From a checkpoint of a small image VAE: 5.21M parameters.
Rows from block 0 of the decoder of a small image VAE, named by matrix and row number. Each number is 128 + 24 x the weight over its row's rms, rounded and kept within 0 to 255. All counts start at 0. Numbers have three digits each.
After each channel's rows are labels from the 100 images, of 14848, where the channel reaches its highest value: "top examples" is what is common among them. Only what is clearly more common there than usual is listed. The data: photos with spoken descriptions (Open Images, Localized Narratives). In brackets: how many of the 100, against the usual share in percent.
# conv: 3x3 conv (decoder.mid.0.conv.weight, 192x192x3x3, standardized in use, each kernel summed), inputs 0-95

conv.133:127111125124130179141101128104095143138105107171166124107134093104136146136132133091072149131162153133134144198124115141100143138111108167118122135080098129133103141135136107178122161160124087149177153124132112095134135125112144091115095091139142155085137099110108146116100172114101134104
top examples: text has "sky" (52 vs 24.3); text has "water" (29 vs 7.9)

conv.115:142123165089151139139153177165146129102137157157135150140159132166152143101103146169099166102112135167105157142122145114095129117124112092129153133125136095143145098131124145136125128159137154091125107125164120126116110114119099146150155102093119115118082127141135137112121093114154145142
top examples: text has "sky" (51 vs 24.3)

conv.62:118099137150165125120143075149137143109138129124138136126102142098127143156153105135133154109130106137110132129124123153168140136174124103145135127143099124114117145128095137085095128148110151164155118119087093128130146156126128136127143149158134148106096134136151167128148161137090108110
top examples: text has "sky" (51 vs 24.3)

conv.89:102131133118106121108162128158136131041110093096118156170113181136103136107176170153163130148173129121135128140126141134173143149134138151157117115178112127108114142099073127078109127113106105163129104157081150147115118170143135126165155142135121143143110104123181090162116114132131107093
top examples: text has "sky" (49 vs 24.3)

conv.87:119143143166124134109108169103167100134106112121088113140094132081111173151118110091125103102099170130162107107171144073111160111141145166108125128126159128112141133149147109153148123118109168126121151089150131166118138117126136163135105141130102109155153100125071092146129161145121123146
top examples: text has "sky" (55 vs 24.3)

conv.33:151090097123086117136119125067099097150130147154153137127117101120108108157102151138083133143194102121112141182117118165106121099075103107139145135095113128113115113147092135149120095153112064119147125131120114113127121112121105128129151125103129159113109126095150145119115096146111174104
top examples: text has "wearing" (32 vs 12.5)

conv.8:107128156131156148122136158167123140108091112088154140134072175133070106168134092153136116126135105134106107100149119130165138125142146150139131112120142152085135131113122100132114096122132119202111149104125139123158135105143148167107119123138173118117131100120106137148134176130098142137
top examples: text has "sky" (66 vs 24.3); text has "trees" (62 vs 26.9)

conv.50:155106109110112160132108143129125134115117131152127124079123111155114118079119084116113130170172149123145130180131141121103148126106125135102132135061106102137126137109088117141101124189129127100101155123130148151116152116139149122156124107102203139106158140121138118136115080157109127148
top examples: text has "sky" (71 vs 24.3)

conv.36:155135123095110137181143134116114110110161158159170149134159091118130135155102154168052133080131102156087154159102133144137107112108109100150125132102106096138127108137149170145127125156116114128128138135164093099115133139120112121142155127105126125114091119171158148099102134123137180072
top examples: text has "sky" (56 vs 24.3)

conv.139:121124172134101126118149152096145129108129152126141130137155115116095195175104207094117157117158169147113181136151122132116148117125090138159151148147122107106126125149139121135102116096110071147127065120100111109138111131119127158105092124119076152136137099121130118124159141126115156095
top examples: text has "sky" (83 vs 24.3); text has "trees" (61 vs 26.9); text has "buildings" (34 vs 11); text has "clouds" (29 vs 4.5)

conv.148:154153127138110100104140148072155111157134100125137109155113103119135158162085183125067129116162137130126134176143141121064131127104144148114137112169133125152120130153167137165144143100116096111127161131137132115119123115155122135120100143159083089148138088114133124110147144101132148075
top examples: text has "sky" (62 vs 24.3)