{
  "model": "image VAE",
  "dataset": "photos with spoken descriptions (Open Images, Localized Narratives)",
  "train_examples": 203450,
  "image_size": 32,
  "crop_scale_min": 1,
  "horizontal_flip": true,
  "translate": 0.12,
  "color_jitter": 0.1,
  "bottleneck": "kl",
  "downsampling_factor": 8,
  "encoder_arch": "vit",
  "encoder_norm": "layernorm",
  "encoder_norm_position": "post",
  "encoder_activation": "swiglu",
  "encoder_mlp_ratio": 2,
  "encoder_head_dim": 48,
  "encoder_fused_qkv": true,
  "encoder_bias": "none",
  "encoder_qk_norm": false,
  "encoder_parallel_block": false,
  "encoder_inner_norm": false,
  "encoder_patch_size": [8, 8],
  "encoder_conv_stem": true,
  "encoder_layers": 8,
  "encoder_width": 160,
  "encoder_positions": "learned",
  "loss": "mse",
  "latent_channels": 4,
  "decoder_norm": "groupnorm",
  "decoder_activation": "silu",
  "decoder_weight_standardization": true,
  "decoder_widths": [48, 96, 144, 192],
  "decoder_blocks_per_level": 2,
  "decoder_block": "plain",
  "decoder_attention": true,
  "decoder_upsampling": "pixel_shuffle",
  "kl_weight": 0.1,
  "init": "kaiming_normal",
  "residual_init": "zero_last",
  "optimizer": "soap",
  "beta2": 0.95,
  "lr": 0.0018,
  "beta1": 0.95,
  "shampoo_beta": 0.95,
  "eps": 1e-08,
  "precondition_frequency": 32,
  "max_precond_dim": 512,
  "one_sided": true,
  "adamw_lr_other_params": 0.0022,
  "steps": 15300,
  "batch_size": 512,
  "epochs": 38.5,
  "lr_schedule": "wsd",
  "decay_fraction": 0.4,
  "final_lr_fraction": 0.1,
  "warmup_steps": 300,
  "weight_decay": 0.0,
  "adamw_weight_decay_other_params": 0
}
Rows from block 2 of the decoder of a small image VAE, named by matrix and row number. Each number is 128 + 24 x the weight over its row's rms, rounded and kept within 0 to 255. All counts start at 0. Numbers have three digits each.
Before each channel's rows are labels from the 100 images, of 14848, where the channel reaches its highest value: "strongest on" is what is common among them; "colour at peak" is the nearest of a few named colours to the mean colour under the peak. Only what is clearly more common there than usual is listed. The data: photos with spoken descriptions (Open Images, Localized Narratives).
# conv: 3x3 conv (decoder.mid.2.conv.weight, 192x192x3x3, standardized in use, each kernel summed), inputs 0-95

strongest on: text has "sky"
colour at peak: white
conv.189:105117101084118123119120153128097138137154122174126149135138151118105109135174125111141175133130137119149149120121120132140102126105150136129081095088187140108173101125138115146154104113194108112090100162145141145128160132100131164121126082097107142152102149130121141097155106110126126151

strongest on: text has "sky"; text has "trees"
colour at peak: white
conv.44:091131139129162145168143133119139111139113163147106085174110103103139086146142143150164112153157142147123120117125134105112086081139096079147142147118082118126144133118125167090128182133061128122149108157134127169090152126121122150124142115121095122117140160105123111106143112122157143127

strongest on: text has "sky"; text has "trees"; text has "poles"
colour at peak: white; cyan
conv.96:169148131137118178062137133155113116110126161128168115107135160144123167138136104136109157164125154115122103111121157119139124159104125112169102104118164186160159111126109173133133135131175074108102140145160132136118148154100117132143131115128149147124132123152171139135074105121115148129

strongest on: text has "sky"; text has "trees"
colour at peak: white; pink
conv.42:156148149123102123155088170158106122113122126131061154144119131121076080111141127139135120155084156129141128161115124152124085096122135096175158116108132108085162190118096147121132128103079147134135139152145138134146126130086133107144140075130114158136124144121128104133121118161123131141

strongest on: text has "trees"; text has "sky"
colour at peak: white
conv.57:150124125148133095119143157137108131162128125139157132118093112155143092112120153176130158142137148072144104113170132109115095085128123105164125145115151100142105105126096161136142172096163116110091140156110119126115120188119143130120095119141137132117121152148142135148133101104101108131

strongest on: text has "text"
colour at peak: white; pink
conv.83:122165119153086091105141142116192161119133135125130166143125137109119166122168102107148138084142119126125113093169132103135081128123148137119163090118139148096118184128133117173133155114112108155107120135141138132101134118145164110139143132129142130103136145134088120144154182114135121161

strongest on: text has "sky"
colour at peak: white; pink
conv.39:126125111094143136130103125170111135123131122145142129139144106138124108153142100124144180177119148124127119111116134123123093156121166112131107112133141147140145136127086195123127167116177110129076126145150129121134131163086112159093111124124120140157117141121101098105138137132155107126

strongest on: text has "sky"
colour at peak: white
conv.113:122157131069145103174127145142133098138119126145138124136106090155156155107136108162121182173153131112121140112111116135131073118125162146142125102117179143174114129140104147130143161046181127104095105126146149118145142125123084190125138097119128132146106128129147142150138094087131108131

strongest on: text has "sky"
colour at peak: white
conv.164:145120114165087104109075150109152138154087136130115186118126088169111162124120082144138146170146096102147099114114162108123106151076128147165117103114185112132130171128120138102158175079145142090093132145157143150105145143105115139136137172117125154144127136083149124121144136152136115124

strongest on: text has "sky"; text has "trees"
colour at peak: white
conv.174:097104111132132126096136101129124151106137112177077127128135142125115112082103147096128108123109150143158114067114142081148153112143119108123141123084122116100138140117099084124158101145138122169147145171148144144132169130102150116118100091170137130166134151156099106169120132133111115130

strongest on: text has "black"
colour at peak: black
conv.81:141170125128134104104185128100128145120138124133155147137124140173161201076120168135089100136122139113120112114168154117132163132121087128090108120093121176137147136121165100111124111101139118088165084148143134140112134138131168105138160142174145123134142153140127124138139160130113132116

strongest on: text has "sky"; text has "water"
colour at peak: cyan; white
conv.51:168126176152101114118123125109153142159144170135134127134145125147157117122081158151134099104138127098129148131160154143163122091106132123130139120099083125141133128161116127116137129129118121138102141173170126097107162157136153093107134146144117117164135157149166114139096156110126087121

strongest on: text has "sky"
colour at peak: white; pink
conv.183:135118157142141126122143145128156129138132168130143113145110122141146109162122142126110120118141104107128163149194131169154119099052153092121132120134139127144127120146154103123136123120134164137154106147160145112091147149147145174137149136092114130126120131129153172137119082146067077121

strongest on: text has "sky"
colour at peak: grey
conv.48:134120189157129120120130105093160114138118148106161104123096140135133078146081137130139095093128128120129148166157160180167133102108148127104125123116150137163144117137098137138142108145099170130126149143161124140124136147129163119138169150113124118125118143152196120113089114138106107101

strongest on: text has "sky"
colour at peak: white
conv.31:142103108143130079099099114153176130156123169143171143095098111174143124137121161119108124111147099061134142137137168155129086130094140101136152113124113116156078099153141150166150113136160133219129129129169139116175143125161120151122125135126119118126129114153173131142134087092102111134

strongest on: text has "sky"
colour at peak: white
conv.162:104093134176089131137094102188119144128142111166199105133119126138130101158127148123159119096155108095151131095106163110110102135134181159139136144135158127160095118127076201171130145134132134172125141136140119125151161129099132167098154125111107107136114144155131122128144123134151107104

strongest on: text has "trees"; text has "grass"
colour at peak: pink
conv.171:121121143109131100158123161137121137151118131112144087123094152102119086139125136162118128097152126116138123173144129144133080101144162101145163126132102117100102182126106147143144200108121146097109181153144125106166115182126167117105129127127158150127127160113149155152085127155105121121

strongest on: text has "sky"
colour at peak: pink; white
conv.17:129099110194124119133117113199144175116116096159123134097132151107124126101104157139146125082130128133155148088120170131131096124134112151145151111131145057164096152115081136104140100142118150158170095142153148110153137107145150160132092097112102143120148130113151105148103064150092103161

strongest on: text has "sky"
colour at peak: white; cyan
conv.173:102153120079113089128099133130082106126136113141143134177123131128093126112157111098122152114167120128132112083083095147120096144126152109153124140137174152137064136105077130177156144094121122161123104132143151114130129132150122193131112112080126138116161108111118134112132108130124129153

strongest on: text has "sky"; text has "buildings"
colour at peak: white; pink
conv.144:145146129144143149120144131097118137118130177136103124109140167070150130124105126167153120135104149103132159148114139155133144099120088151131150109131077127167135111112184074128137123140093171104179095151121118120091124112097105101136187139142122124129129116163184111155062102154107099142