From a checkpoint of a small image VAE.
Model: 5.21M parameters, encoder arch vit, encoder norm layernorm, encoder patch size [8, 8], encoder layers 8.
Training: soap at rate 0.0018, 15300 steps, batches of 512.
Rows from block 0 of the decoder of a small image VAE, named by matrix and row number. Each number is 500 + 50 x the weight over its row's rms, rounded and kept within 0 to 999. All counts start at 0. Numbers have three digits each. After the name is the row's rms in percent of the matrix's.
After each channel's rows are labels from the 100 images, of 14848, where the channel reaches its highest value: "colour at peak" is the nearest of a few named colours to the mean colour under the peak. Only what is clearly more common there than usual is listed. The data: photos with spoken descriptions (Open Images, Localized Narratives).
# conv: 3x3 conv (decoder.mid.0.conv.weight, 192x192x3x3, standardized in use, each kernel summed), inputs 0-95

conv.171 058:477561468538481506441404420507517532574485389542481506434498468451483498513621482495604507537493541409519382530494481466548570530521499531484509506544462474547537534467525412391531524444551444582504514540489489503505520559561594467411463564525499525470509452515538482575571507441436455487
colour at peak: pink; white

conv.123 090:492515490530481511548578592537515507572540512484499499559532502552546490517405515508441482461510507511472549513461500438440509481507486436491515496432601521528573495484672528577551523462539550444485547424693511444524451442507448513516523524472428427538506481538500486522503519417504493574
colour at peak: white; pink

conv.41 083:537451361476436483484508468426390468557492481508500452435504515418583464498467452476377473581586489517499531547499458584460455455465448489512498461456492496445399518526457493551428504514455393504525475489457469512536510488504568490454496491544575538460526562530503536474490572463497556487
colour at peak: black

conv.155 086:518458635479529458539513563407525506545527504515479470550533450434437567583329612531336497497530441510493561511509545488432565489448499530487520528564584529488518489559586505574518499407475409481542496502545451483446443460447474588509495554527381512501547474465510512481533518446511525530
colour at peak: black

conv.39 128:593497499495434484493524458416455468585514559528533487491518419571503474514376598499394495534633441498447566612514509530398504482414461460516493501467492463525536478499568509534516473484507396417497509485542501500489499480473491513525520494432483525489497495443537513496529382493499544448
colour at peak: grey

conv.156 098:543462423555412408459440435378447394578445460534498492495431448378468454584527500473438457585601413419516481547505521568460474494414500521492495508468434544485478536523433474568499501559459382543579541522468521509495507487539546470504559532508536532518529463454539498486458491492447531461
colour at peak: grey

conv.117 116:522490573502560556528501526409482558571500486511494482478469424519550552499385527395446499460507515522467584590477459428391545536471488485482502476493495469512530547512569484561547511551565471414488569464613437500491538543479500484459447469500430474485553505468434504530514531494501462456
colour at peak: grey

conv.17 115:539471394581399475472467486425503471587463543473536457435483495440512462576472515460413451623707482461546527621498470517437484519396469480485483526459542521518470533477494492506525526458480386417449525460471499600567513521523499489523520537476531504557504533471516505525531498547506513496
colour at peak: pink; white

conv.34 083:505545611460471505500527586570544487461487540517478547500529502583481579438447525541448528442493487526459535534559550466459532487464485448446485483461617470504606438514527476490588473534586550415452485461590522499445495433506467556592540472403486474548476458495509498504478424478545508571
colour at peak: white

conv.96 103:495438417491486598589449480411520477458476583600557595441482462497531431505498558477494532475640536513449614610453409586420474505427428486537499577527461465464450505546469593540497489555474399485558490551454457496435444507479518439498484461433505586427460488491461501442476478590538510454
colour at peak: black

conv.184 065:575585474529451394520499441505460501531490543448574407494492515588488538428437523500441454537542399410494483469596506520501518457450507536437557441480489566473575355528539439454575450413506481511474496451591596530497521369513472623487555549475555411511562531531551514550474414459432508593
colour at peak: white

conv.111 123:513514578480423450497530601472479451506499493554428484529536491532533531451403542506427493504558447514446531540536539489413534449462486465496491501530508479531614499533506442511536493521487499392489459448543559507401481413475493555619564480435474532540512475524516474524490348486554529564
colour at peak: cyan; blue

conv.15 070:566554586476490538535479505504496482512435552533547491456474454593465488444451569457419525475578443460452521584556516483421566481441507500499491526408571509542592423520544434521622486537586449478515502497590554437479469443505515521576509471456505507506495470482494472498447376522494498507
colour at peak: white

conv.142 121:543445468506465601550450474381448503534506585587590512473490418530502470491415504467434559484608490501445532653487455537446516493408466468500486535363482472488491492522472527566511504564527450443527531514512472459482518505458468476491513444431558559415503492414533550477484509574492551421
colour at peak: brown

conv.2 087:480484614500487489506501505429522525552526540507560490551472516506477490560439518575460514347446506626445609568512545573491515456458428437513498457457540500485546425520519549550528431520576526466462509494488474518444494497462421526440464505454454521453464434439465573484549576478426574393
colour at peak: grey

conv.112 076:569484621475540521521535477539507526502520489549540498461567498517492571443427484541402556419494496556482564555489553538497562478445503478462548508497471430504522413504520500532540471593571427542516484458579483464498494515467480545535525492413503500491471488508548537508488353452413523428
colour at peak: pink

conv.77 100:515586501489427491561514508505449473610476526537549451503551439522508410444495600450453435566592507426481538582511489446401494517458497549472455505437503527528501501441562465576520531456481418474529499490552527425537422429490486465575526454461459501479497509494498462504470430500489519474
colour at peak: grey

conv.129 083:426530495464587538561500540579613533408475483471479549550456569606511532402543387531613517424396529545525471444464501441587503531579503481508515529533478452494480498523493473481549537534499613509436484506553502510433492524537552490514452474502510431517504513503458453525485467539508440603
colour at peak: pink

conv.80 082:557532484467414473476539538477424480574520519507504497564548433563546478435440577489451510567564477474459579617540481477403496498370477464561528521415472446516531493532506481545490518524479459442542488477533533444436428428442522478564528483408473519505540529516518471466479358531521541577
colour at peak: black

conv.102 106:550489455492405456505446389418454436562490585506548497428521421536472452544410530480393518551621401494460574593518476555477466508406447467530489552453550510497525450499532520521514469542539304524529516509541477504532515534437496519493546513442507517505477506436535495485458376494464555438
colour at peak: white

conv.5 091:543505497466503552484558580426447465485491528507488540493557422618494522504364529411434528455536453448414534527488438436407516441482450450514562577419527453482574491540538484605521492496472472436519464450614448470479489422421495540533507443476508555435468503409516517490450473523523626547
colour at peak: blue; black

conv.110 087:596512502441480488422503459431500508510534511508461538575455414482510479509441580464495522591580497477516579593515517481409432519427579535513500497458466482541476530487514509553469541515456458456528508578459512561463470542528564460495420535492451502561521526500508451543549363466536485450
colour at peak: brown

conv.183 103:587437480493428573441466575483419495572463537532528474467521449526511494534531550458404440582593486478483527554547463517420427496402474451467410632461520504512511543503503436542452486506449431409525481467431477517492502469467489493546570459510590596491497556461538560504488505506537529506
colour at peak: black

conv.60 134:441494506497570495460485542609539574441525499428446497538499536511488534453582439470661494454321540516489475333497468489605509531625553481509506475553531535505481499500525508467473506461499668543491492491495481507470502567486523466440433502567511454482493508496461493512499561486503456538
colour at peak: brown

conv.84 111:587518602461531529461554521565456526484535521484477509498555437575525536374457547481460534519483515530472513524535524492450523552466497463516548485487509465535583471479627482492548531472512559389458484497557550533482464518477495470541485490463475495519526513582554505487527433442525488457
colour at peak: grey

conv.38 099:567528485553401491475483535408531393537486511478496483531495436576445484500398561413452454572618450461467560578527482517353528483460499547455521529461551498506607459547548452555515436459536429453519542494501536539497516480520521523522499522444459530528490479404503459496474397521481534480
colour at peak: white

conv.101 102:479483525507499463475489510456478484440483424440431500557558523440471543596499471460569476589435527422479406333523474499550503417535511535503590534526516495488426539564461465546420489510468489528542463482415451500549490460464532535529465522517516578528566487460448521484483556493485562570
colour at peak: cyan

conv.25 076:527539465459487550558460458497526470524545509552587518468441433531524431542448459529522487457601467503517512613540520515511489543439515439452452495501478499539541477455455538542582495570503484487449538565533531496534534512564540464532498443422559551531485483456574495514493471542442512395
colour at peak: pink

conv.11 089:513536471528492545482460622507482484474537507523518542439518423566564524473476491420479526478542531505495584548516534445400530509450489441452489533479577454538546465519519404527568479537498528342471492456565487508480488445509441506569584458446483573538450484477504532504499501451565524485
colour at peak: pink; white

conv.138 085:399439533533567468442432441523445562447513452459540504470494560378468583499603451451589502537415568511494497447504549564608585515562482494505546434553456500490472453471503482447512551455580533599488455500423458515552568541523491436384420528583488462460513493487451507518543637466446462449
colour at peak: pink

conv.106 076:482508513500478516470390468427497515509506499473541514462513500505468523508508498491486530560652560493534560660490513518460480561454448551412473442404430516465472511460398497576462533544533391518542491477424549524428585548482563455551542458526584494495535592481538464470448401556454479484
colour at peak: pink; white

conv.1 088:529535568457548569456448556549440528534502509546461487438547429623509476483501610441460486552545467434457535534527497452433527557457525485453559512476506439544556513462537449542529505471494464345435487505516502534490486490527512479544529450494524579492536526569531548503531455465510474516
colour at peak: white

conv.68 081:445476573525487470556552523469466438432457464501530485554513537517471563566406519574498519408522503531517423479513554439503546526508483501476531518563462490460546480530507546484519499522458571593511450454497453494425464531560434586456383518497391525502572388506415527493478444495402463480
colour at peak: white

conv.131 120:448538489498579465482535499629494541477511484510483509496448613483532438470581385611535507473384432485482447423525516499616452494577554513524407497474503502464515466470476463420496455493513616602511485504451535490500499486535541539553579543522574437472444517573507523524525550487551473524
colour at peak: cyan

conv.130 114:467491487534505498470533561513554460435488464432420463539463608436455538509566415490581501460411486524533475358488531499559573494547542466473502497549501479444485527513447497524494521502539582556414487468489488545497520483539455526417432528583458447532554452552434471525509519495475486569
colour at peak: brown

conv.170 093:469566508525510514493471523608593508474473437447422541546439548489485502487564440524585457488361550519542491419482550429561478540550599567499432456470543551487583513422499482522523500514521653485523581531491544496468492495507555487522480500488505424542530500515439399524499521505501458531
colour at peak: grey

conv.122 079:540529455518581526540503543527523493549457453492477481520478507587476496400468509435414470507474502462502493512513540495489464498495531560504468512503510497536563534463562491551561480568527522397527549511521512435456400480499491524530513441447513479547501493510429474536442359526541456602
colour at peak: grey

conv.35 099:560524470470514506464541594506475503509545519489501525487458430622538500495414501544412502455484462534414539515536537475453542441455470404497504469454505422465572488503471435498584482554537509381435530464608520537523535414535461524556567461467525512487473531563557549515511417491579553494
colour at peak: grey

conv.69 088:462512527550494506472433419553494557456515519523600498512478529420456505528631509490535457494485474517543485517513527572619554469585546497592473435549455519461486504494598494419449490462575508595526525498390446531534514556490459479422556570463481504493508489455520484524524522486432485373
colour at peak: white

conv.175 085:396475550469510488570560575522566435446578520529514516535600560501504540503496543573531559396490636658528606516496512474483479454540420481512558504546471429435550481495501520419525501443471507471500441506484481457484459513491512473560534482453355521568461456483486501508487564464594455444
colour at peak: black; blue

conv.151 085:529555561449445538537434523419527467474487475524496468494485487591432487443445474494432472440558492513492585585505505491407538577441547521431509433479528534526561409511599525539515481537570470459443599497592529533483486487483498520492426457440509408538545421538477425506502409479488492506
colour at peak: white

conv.90 087:506510410486503511575466426600549529467549581493472521528545576572503469432585411599628595532449460473465487436467426564651428443468499466496509500473516451463493467503435501415507532536505542574461501512494572513552534497511531436483522490488552452504506563560488453541458514594504455452
colour at peak: white

conv.98 093:438448505489573479510484466536475506469557482458493502534570577405475490570556459581559512569438475533471528396472489504600490514564515502511495481550516557497490489505534524490453528468461521636577445506469455484486469538397513506440471458556464475523510501531507520474581603516496449503
colour at peak: black

conv.92 174:552465473493428483506491478398456472591506564550574494494487452534478467548434593530374501512641448517445563644490492581442492447387448461522489506456483484496501453536492531522504459532505372461532487491495464492482516479484470500529564502441497544466458502435558532507506414512489573420
colour at peak: grey

conv.164 073:519544562573486460436442494514549477524467495469376495472540460406489513482488559504476487560431401443525464363515563465478510504508497510441448569493571562564669549442632408498513512472531519478489533459552487591494513533484515529492597591540476497576539469518519485545544518461478458494
colour at peak: white

conv.86 104:457456452534445486467477495507494473508492522474494538504500514427451435620620526509527521503497550509501471438509445559546436459551542513527445582574521531555512512528482466531397483483476458533544495480367461545525517552440516515471531546555528549522453537502511540501520588482549495386
colour at peak: black

conv.168 075:505531589483482483440431515465441505535528490479472423502495467564426580501411542513491526492469411480491471460532547433521600497489510466510637431409541471521532423451537432516573412480583539531400462487558552556514581383509510576477475549417527432454598460469474521533561467562395506543
colour at peak: white; pink

conv.82 073:481557541512562518409544522522565577450502447433429442525477457484521600407484519475544523526445519509514467439550586399476593528498524513497498404543525481514494520444548445512553529545566605408458532457586520573594549521537493546478441531533456454506542500543483467506509541469553427549
colour at peak: white; pink

conv.121 071:507479418448428464501598618508554398513527420516430464533489469460583465529472452515456508483545577560451551571506500415398457501445491443591480514514517483486456573498485532565509508510396570485515471508468513463522472472548447486524414474510445497544467506579471472436549598380631540536
colour at peak: black

conv.76 073:555585486441482508505510537590486449515516499542520489442486511573528461380505489522547460553524529521502503537517544437513475567497499536476453420444453550538531487416502523430523512573543487499464584486565654436506540457479460441537528459493587483538501530565576459485559408464525484498
colour at peak: white

conv.14 132:569489498517445423452500474322476441619539481443486452501468357446497468557370605497404451565636494485510528531506503516424480512424456491504519481485481558499493514518575515552470530467489393418516565484487472555511491512459530499429500509500409529525555503440528495504564473481493541428
colour at peak: grey

conv.46 083:495549551554505441453517568546419515451493444444511468472491562467531568501592473394545439528441492419617460463561504452492553497570544557435552440502486510475522536495447434473525524445494555443436511465496530516575542495552414570492510509598577484519514515605493556537550513449458482526
colour at peak: pink

conv.189 090:546511502563456459427462451397404463567524462489552459423445448507511511524449520437427425537657455437492555603554536505434499412432446507498452480444461498477516532476533457545550479436491329491573536492519474504500534444486555509499515515528484554511511511410524519528544455466506521444
colour at peak: white

conv.174 089:544462529461476475559543480417579463575480528548475522566484464533579493465375524548405547444549404486461504554452529512424487483379434437505536555516506416543505458552516512588556502493461465443475536531607473451440432501512455481504503483451438480487492510491488523439482380516504558510
colour at peak: grey

conv.132 069:455488426568544523509504485444474527501493418465505548526484560417521509589511441540468518529446532516542473455480437537531484474510481517535513466510448521437407575537556614518421528412396515571553521512413423453544473560457494449426437495576517498456486511459475524462542617571503571390
colour at peak: black

conv.116 089:542506449540411468489472593395475477558509511528492513497501347532580482473490513474383492459626523496480492590478478530377476471405443472524476500479479503535468552494474504605466510505460463371513519515492460498461531453512562470562549428473541605471478540496504501461499509530565531445
colour at peak: black

conv.26 093:580458538477391484458476433369462497546528512557550493526518456470476531491394612475439518547594437450464505573488527548411514506362454488491566478462516489539506430539538476531473488508478397441467481494515530508493475433483426537389470531471470513476520503444531523452511470503458548458
colour at peak: grey

conv.157 081:450471497472515462450496569448479582389554459466492531518530475450411553569507618466568523515405523544451503412456489463473578555546461556502558502526569490469537523540489524500502512404520535431526460477435462500503500589526500515494453497569361483483510439484556555468502574441509435404
colour at peak: white; black

conv.37 089:600539488498418530556480452498422451508478548471538544508574445582474501473480668516426504581610454440439547569493409539454477446493523549526517559468532525481547468482434504522464487481518385512609497468535557452509532497398526496580592500464541540469473549496546465479496479491490534500
colour at peak: black

conv.47 077:410500504581572479462485429559510553600450496445486524522482505512444514544540601473496443508549490379544371494488487401534503512491551577512433517590511543519546584447564496553581506455507469414511525471490483521486470448493526504451438521543471490521561457521444458526592352451469422533
colour at peak: pink

conv.187 117:531548518481453532530535575497511477526496563540509513525496438628494507428404535525413507437566500481457544597527527483430469464423471472479483508439518479507571449524491497522555453540520488395493471489564525475442493437482498520594532455422470505497483510459507501516454401494546546536
colour at peak: pink

conv.88 088:502461455518467415452459404443494498569552497459479497465412586450502411476512323579494501529432435456542422462477492580562464506439541508471444499458457574545459456501391541463452526588507555497503477534457510555465532507527519477472518500479559502544520555498546575483557460555434485439
colour at peak: blue

conv.31 091:446586527554528566574483516566614444463481425552500443526469512511533518468537408499520416421491551568527468560504558473502460494590515564455399536501514505505481508556442543535554463572516615492455558532543529515479484460527462463502441516485540403522506480496453461517414515533478473642
colour at peak: grey

conv.78 118:528530542510396391475559575436455456603497522449472407531514502544530446544427498488389441465573419453488499526539503470425480468453494477499463507537527583521571444544606517575520476412492458425561527450548535490495452423468473562489528486488484459538484532505446552443520464429527586552
colour at peak: pink; white

conv.100 066:516502471509455437497527409409552499608488510451511440533418527514464467497454507562388443471607469580499582622493513512440457552464473459499454473549476563531500457497484587495474501580526457452425511477443490559482542592526487500407525532490498406575506517492539508485535426516449498369
colour at peak: grey

conv.74 103:388442444530539450527448476492526463455404504511506512535463559385444494594592433473559507525455541501527465444497483549574522460581523527484497533544486560405470520553385509503458486545486512619514503537414462509489492536495531517458457497513519514496490448479444483492469585574459495523
colour at peak: grey

conv.63 080:506573495544512398458505601387388467464469429396480477492479434499476452488517490441414445479620472406536494583491516468451505577513567565441462484556470544452559453489506467506515482500585480579570512474506573469458470496502546568557528483443519555492594457464499416540460498483464522528
colour at peak: grey

conv.149 099:472486518598519455404496522404436484579500499475527407473468469389449503608560554513420454441567529524551479552555511584507539473502556521462429505500471531566433550491529446535498459440516472555491541479421416545537590529547561514464473597567598479464525464446518513497593636455437496363
colour at peak: white

conv.120 069:536608514518489468437456635480472563453577482465458478495460463528462598474459576380523453573540533463497434445524514417510571482452531477547485428517551479487507520434507421415558503513571533385381448436464570524488554492542496541486572478473539544517510520515524492523518456496440443513
colour at peak: white

conv.13 071:545510422414443477556498518520558398427531501544476565459476530620542465441469423563457551523577437575475528585426486514470470519424486438525520493453448456479437502508435516473462562543473492519467516559466581445489452471529478510511450463423608489466424545576502518500449392588559552579
colour at peak: blue

conv.24 128:504495587411550569537515536573581482418542481587470550512494501538534470419426520579446583380467529613450533541494528505496475518505468470519493482526497411526566462520541564545541532527553524450508469528566499477441452505450439512521511481478432497516449448553500519455495449469552528482
colour at peak: black

conv.152 088:526574537516526522401478580467337523520505430520558507533541447492504509451538643400486502568545506397485451514590492423487498507493518573504439559504482490525539497498565386472473556475458461481584469491420485459491480415490567523529521451557458631471547485498494543513481466483569488541
colour at peak: white

conv.94 091:474453418467520483470525439429433564531440499534541505503469474471500392518543545508432477547618546548497557592508520564493476576511439528520481492529412472463417576500456542522396546469449374534586483556332466474465499523502554456471448477510472562484486456474496498455521497491494433414
colour at peak: black

conv.59 059:490538546488534541484426455490503452450492447510572447483463504532528598533599501496476499452409516457573449463539564511563592531528500545452553492475495457523499531450439425450473456589548497590435535502509516562589582481549498508442413541544554456519530507423576450546410547533400488511
colour at peak: white

conv.163 087:475556566441529535456445453536523467481512488534528499513437483592554564395527500466532480525480426416511491559543569490484522567444524478475528450523459442473546456460443485424581468551559561437470533480524459594517460409572469482576503515432458504510509516465532507521432441526528486475
colour at peak: white

conv.134 121:496460459446432480565500497419572495587508537512548513515507484474493451519459616528466526476637517533430613602463448574396480489407412461532481555510520514518517449551526525545532522508474337460557458536487441457373445559405481468545525465440446532505470523439462498468490371573512471461
colour at peak: black

conv.143 107:594495451558435541440400470410453472548482501529547525432443400464470522543450612491425463584605462420515492614529530511456506552404520494497498478417490464539494508486473443525461507535517383514553542492497545512547506478604495472581551502470538533500488475501558531499510460477481522428
colour at peak: white; pink

conv.173 119:547508489445511533551545530623542437456527593527448564488566511601494437488443469549510539472472405516410526460470483488487471498520476383490483573501583436532560444482571498443547412459508531414486482457565520489467500453504434537562556477440562553516410540578470562530501524486587524566
colour at peak: cyan

conv.81 078:532523498437534511529551475450475554462562512550580518555516439497536433426491575578517517494588540497494508598452552503518394547443462464512456490479474437533487498472485550483518542551521435488553520556522530428448405555455513426545578484370441501495532492518530439522536436461593494394
colour at peak: black

conv.179 102:445546453505518402569505561507530483561511498472488454544538562546565467503377514548402444463548519617482557536488509466384489472521477515477460478542501577465518490554488583571578434494529509450497535545544511483444449449520522526569512446489504513470453482538447464498491397464516502498
colour at peak: white

conv.70 100:448454425552492465465444424424480422631499527517515454442543525352525479546488437428517459578486488487537502477481409532525482416489480515545568502531459543486458526507441549487434524524482434582553460511458467470505479500433500493478504500548477485459498518461472517451489610502401556445
colour at peak: black

conv.113 134:607559511542404492466488493448456452568478544500524474499466467597478536505417573474436471518588456426508544597508488518423524461406516513488479518450537508526542490509517465543561424501520438411476533459553536522548546399528459535541522515465483490520509494439547510542504430451473566475
colour at peak: white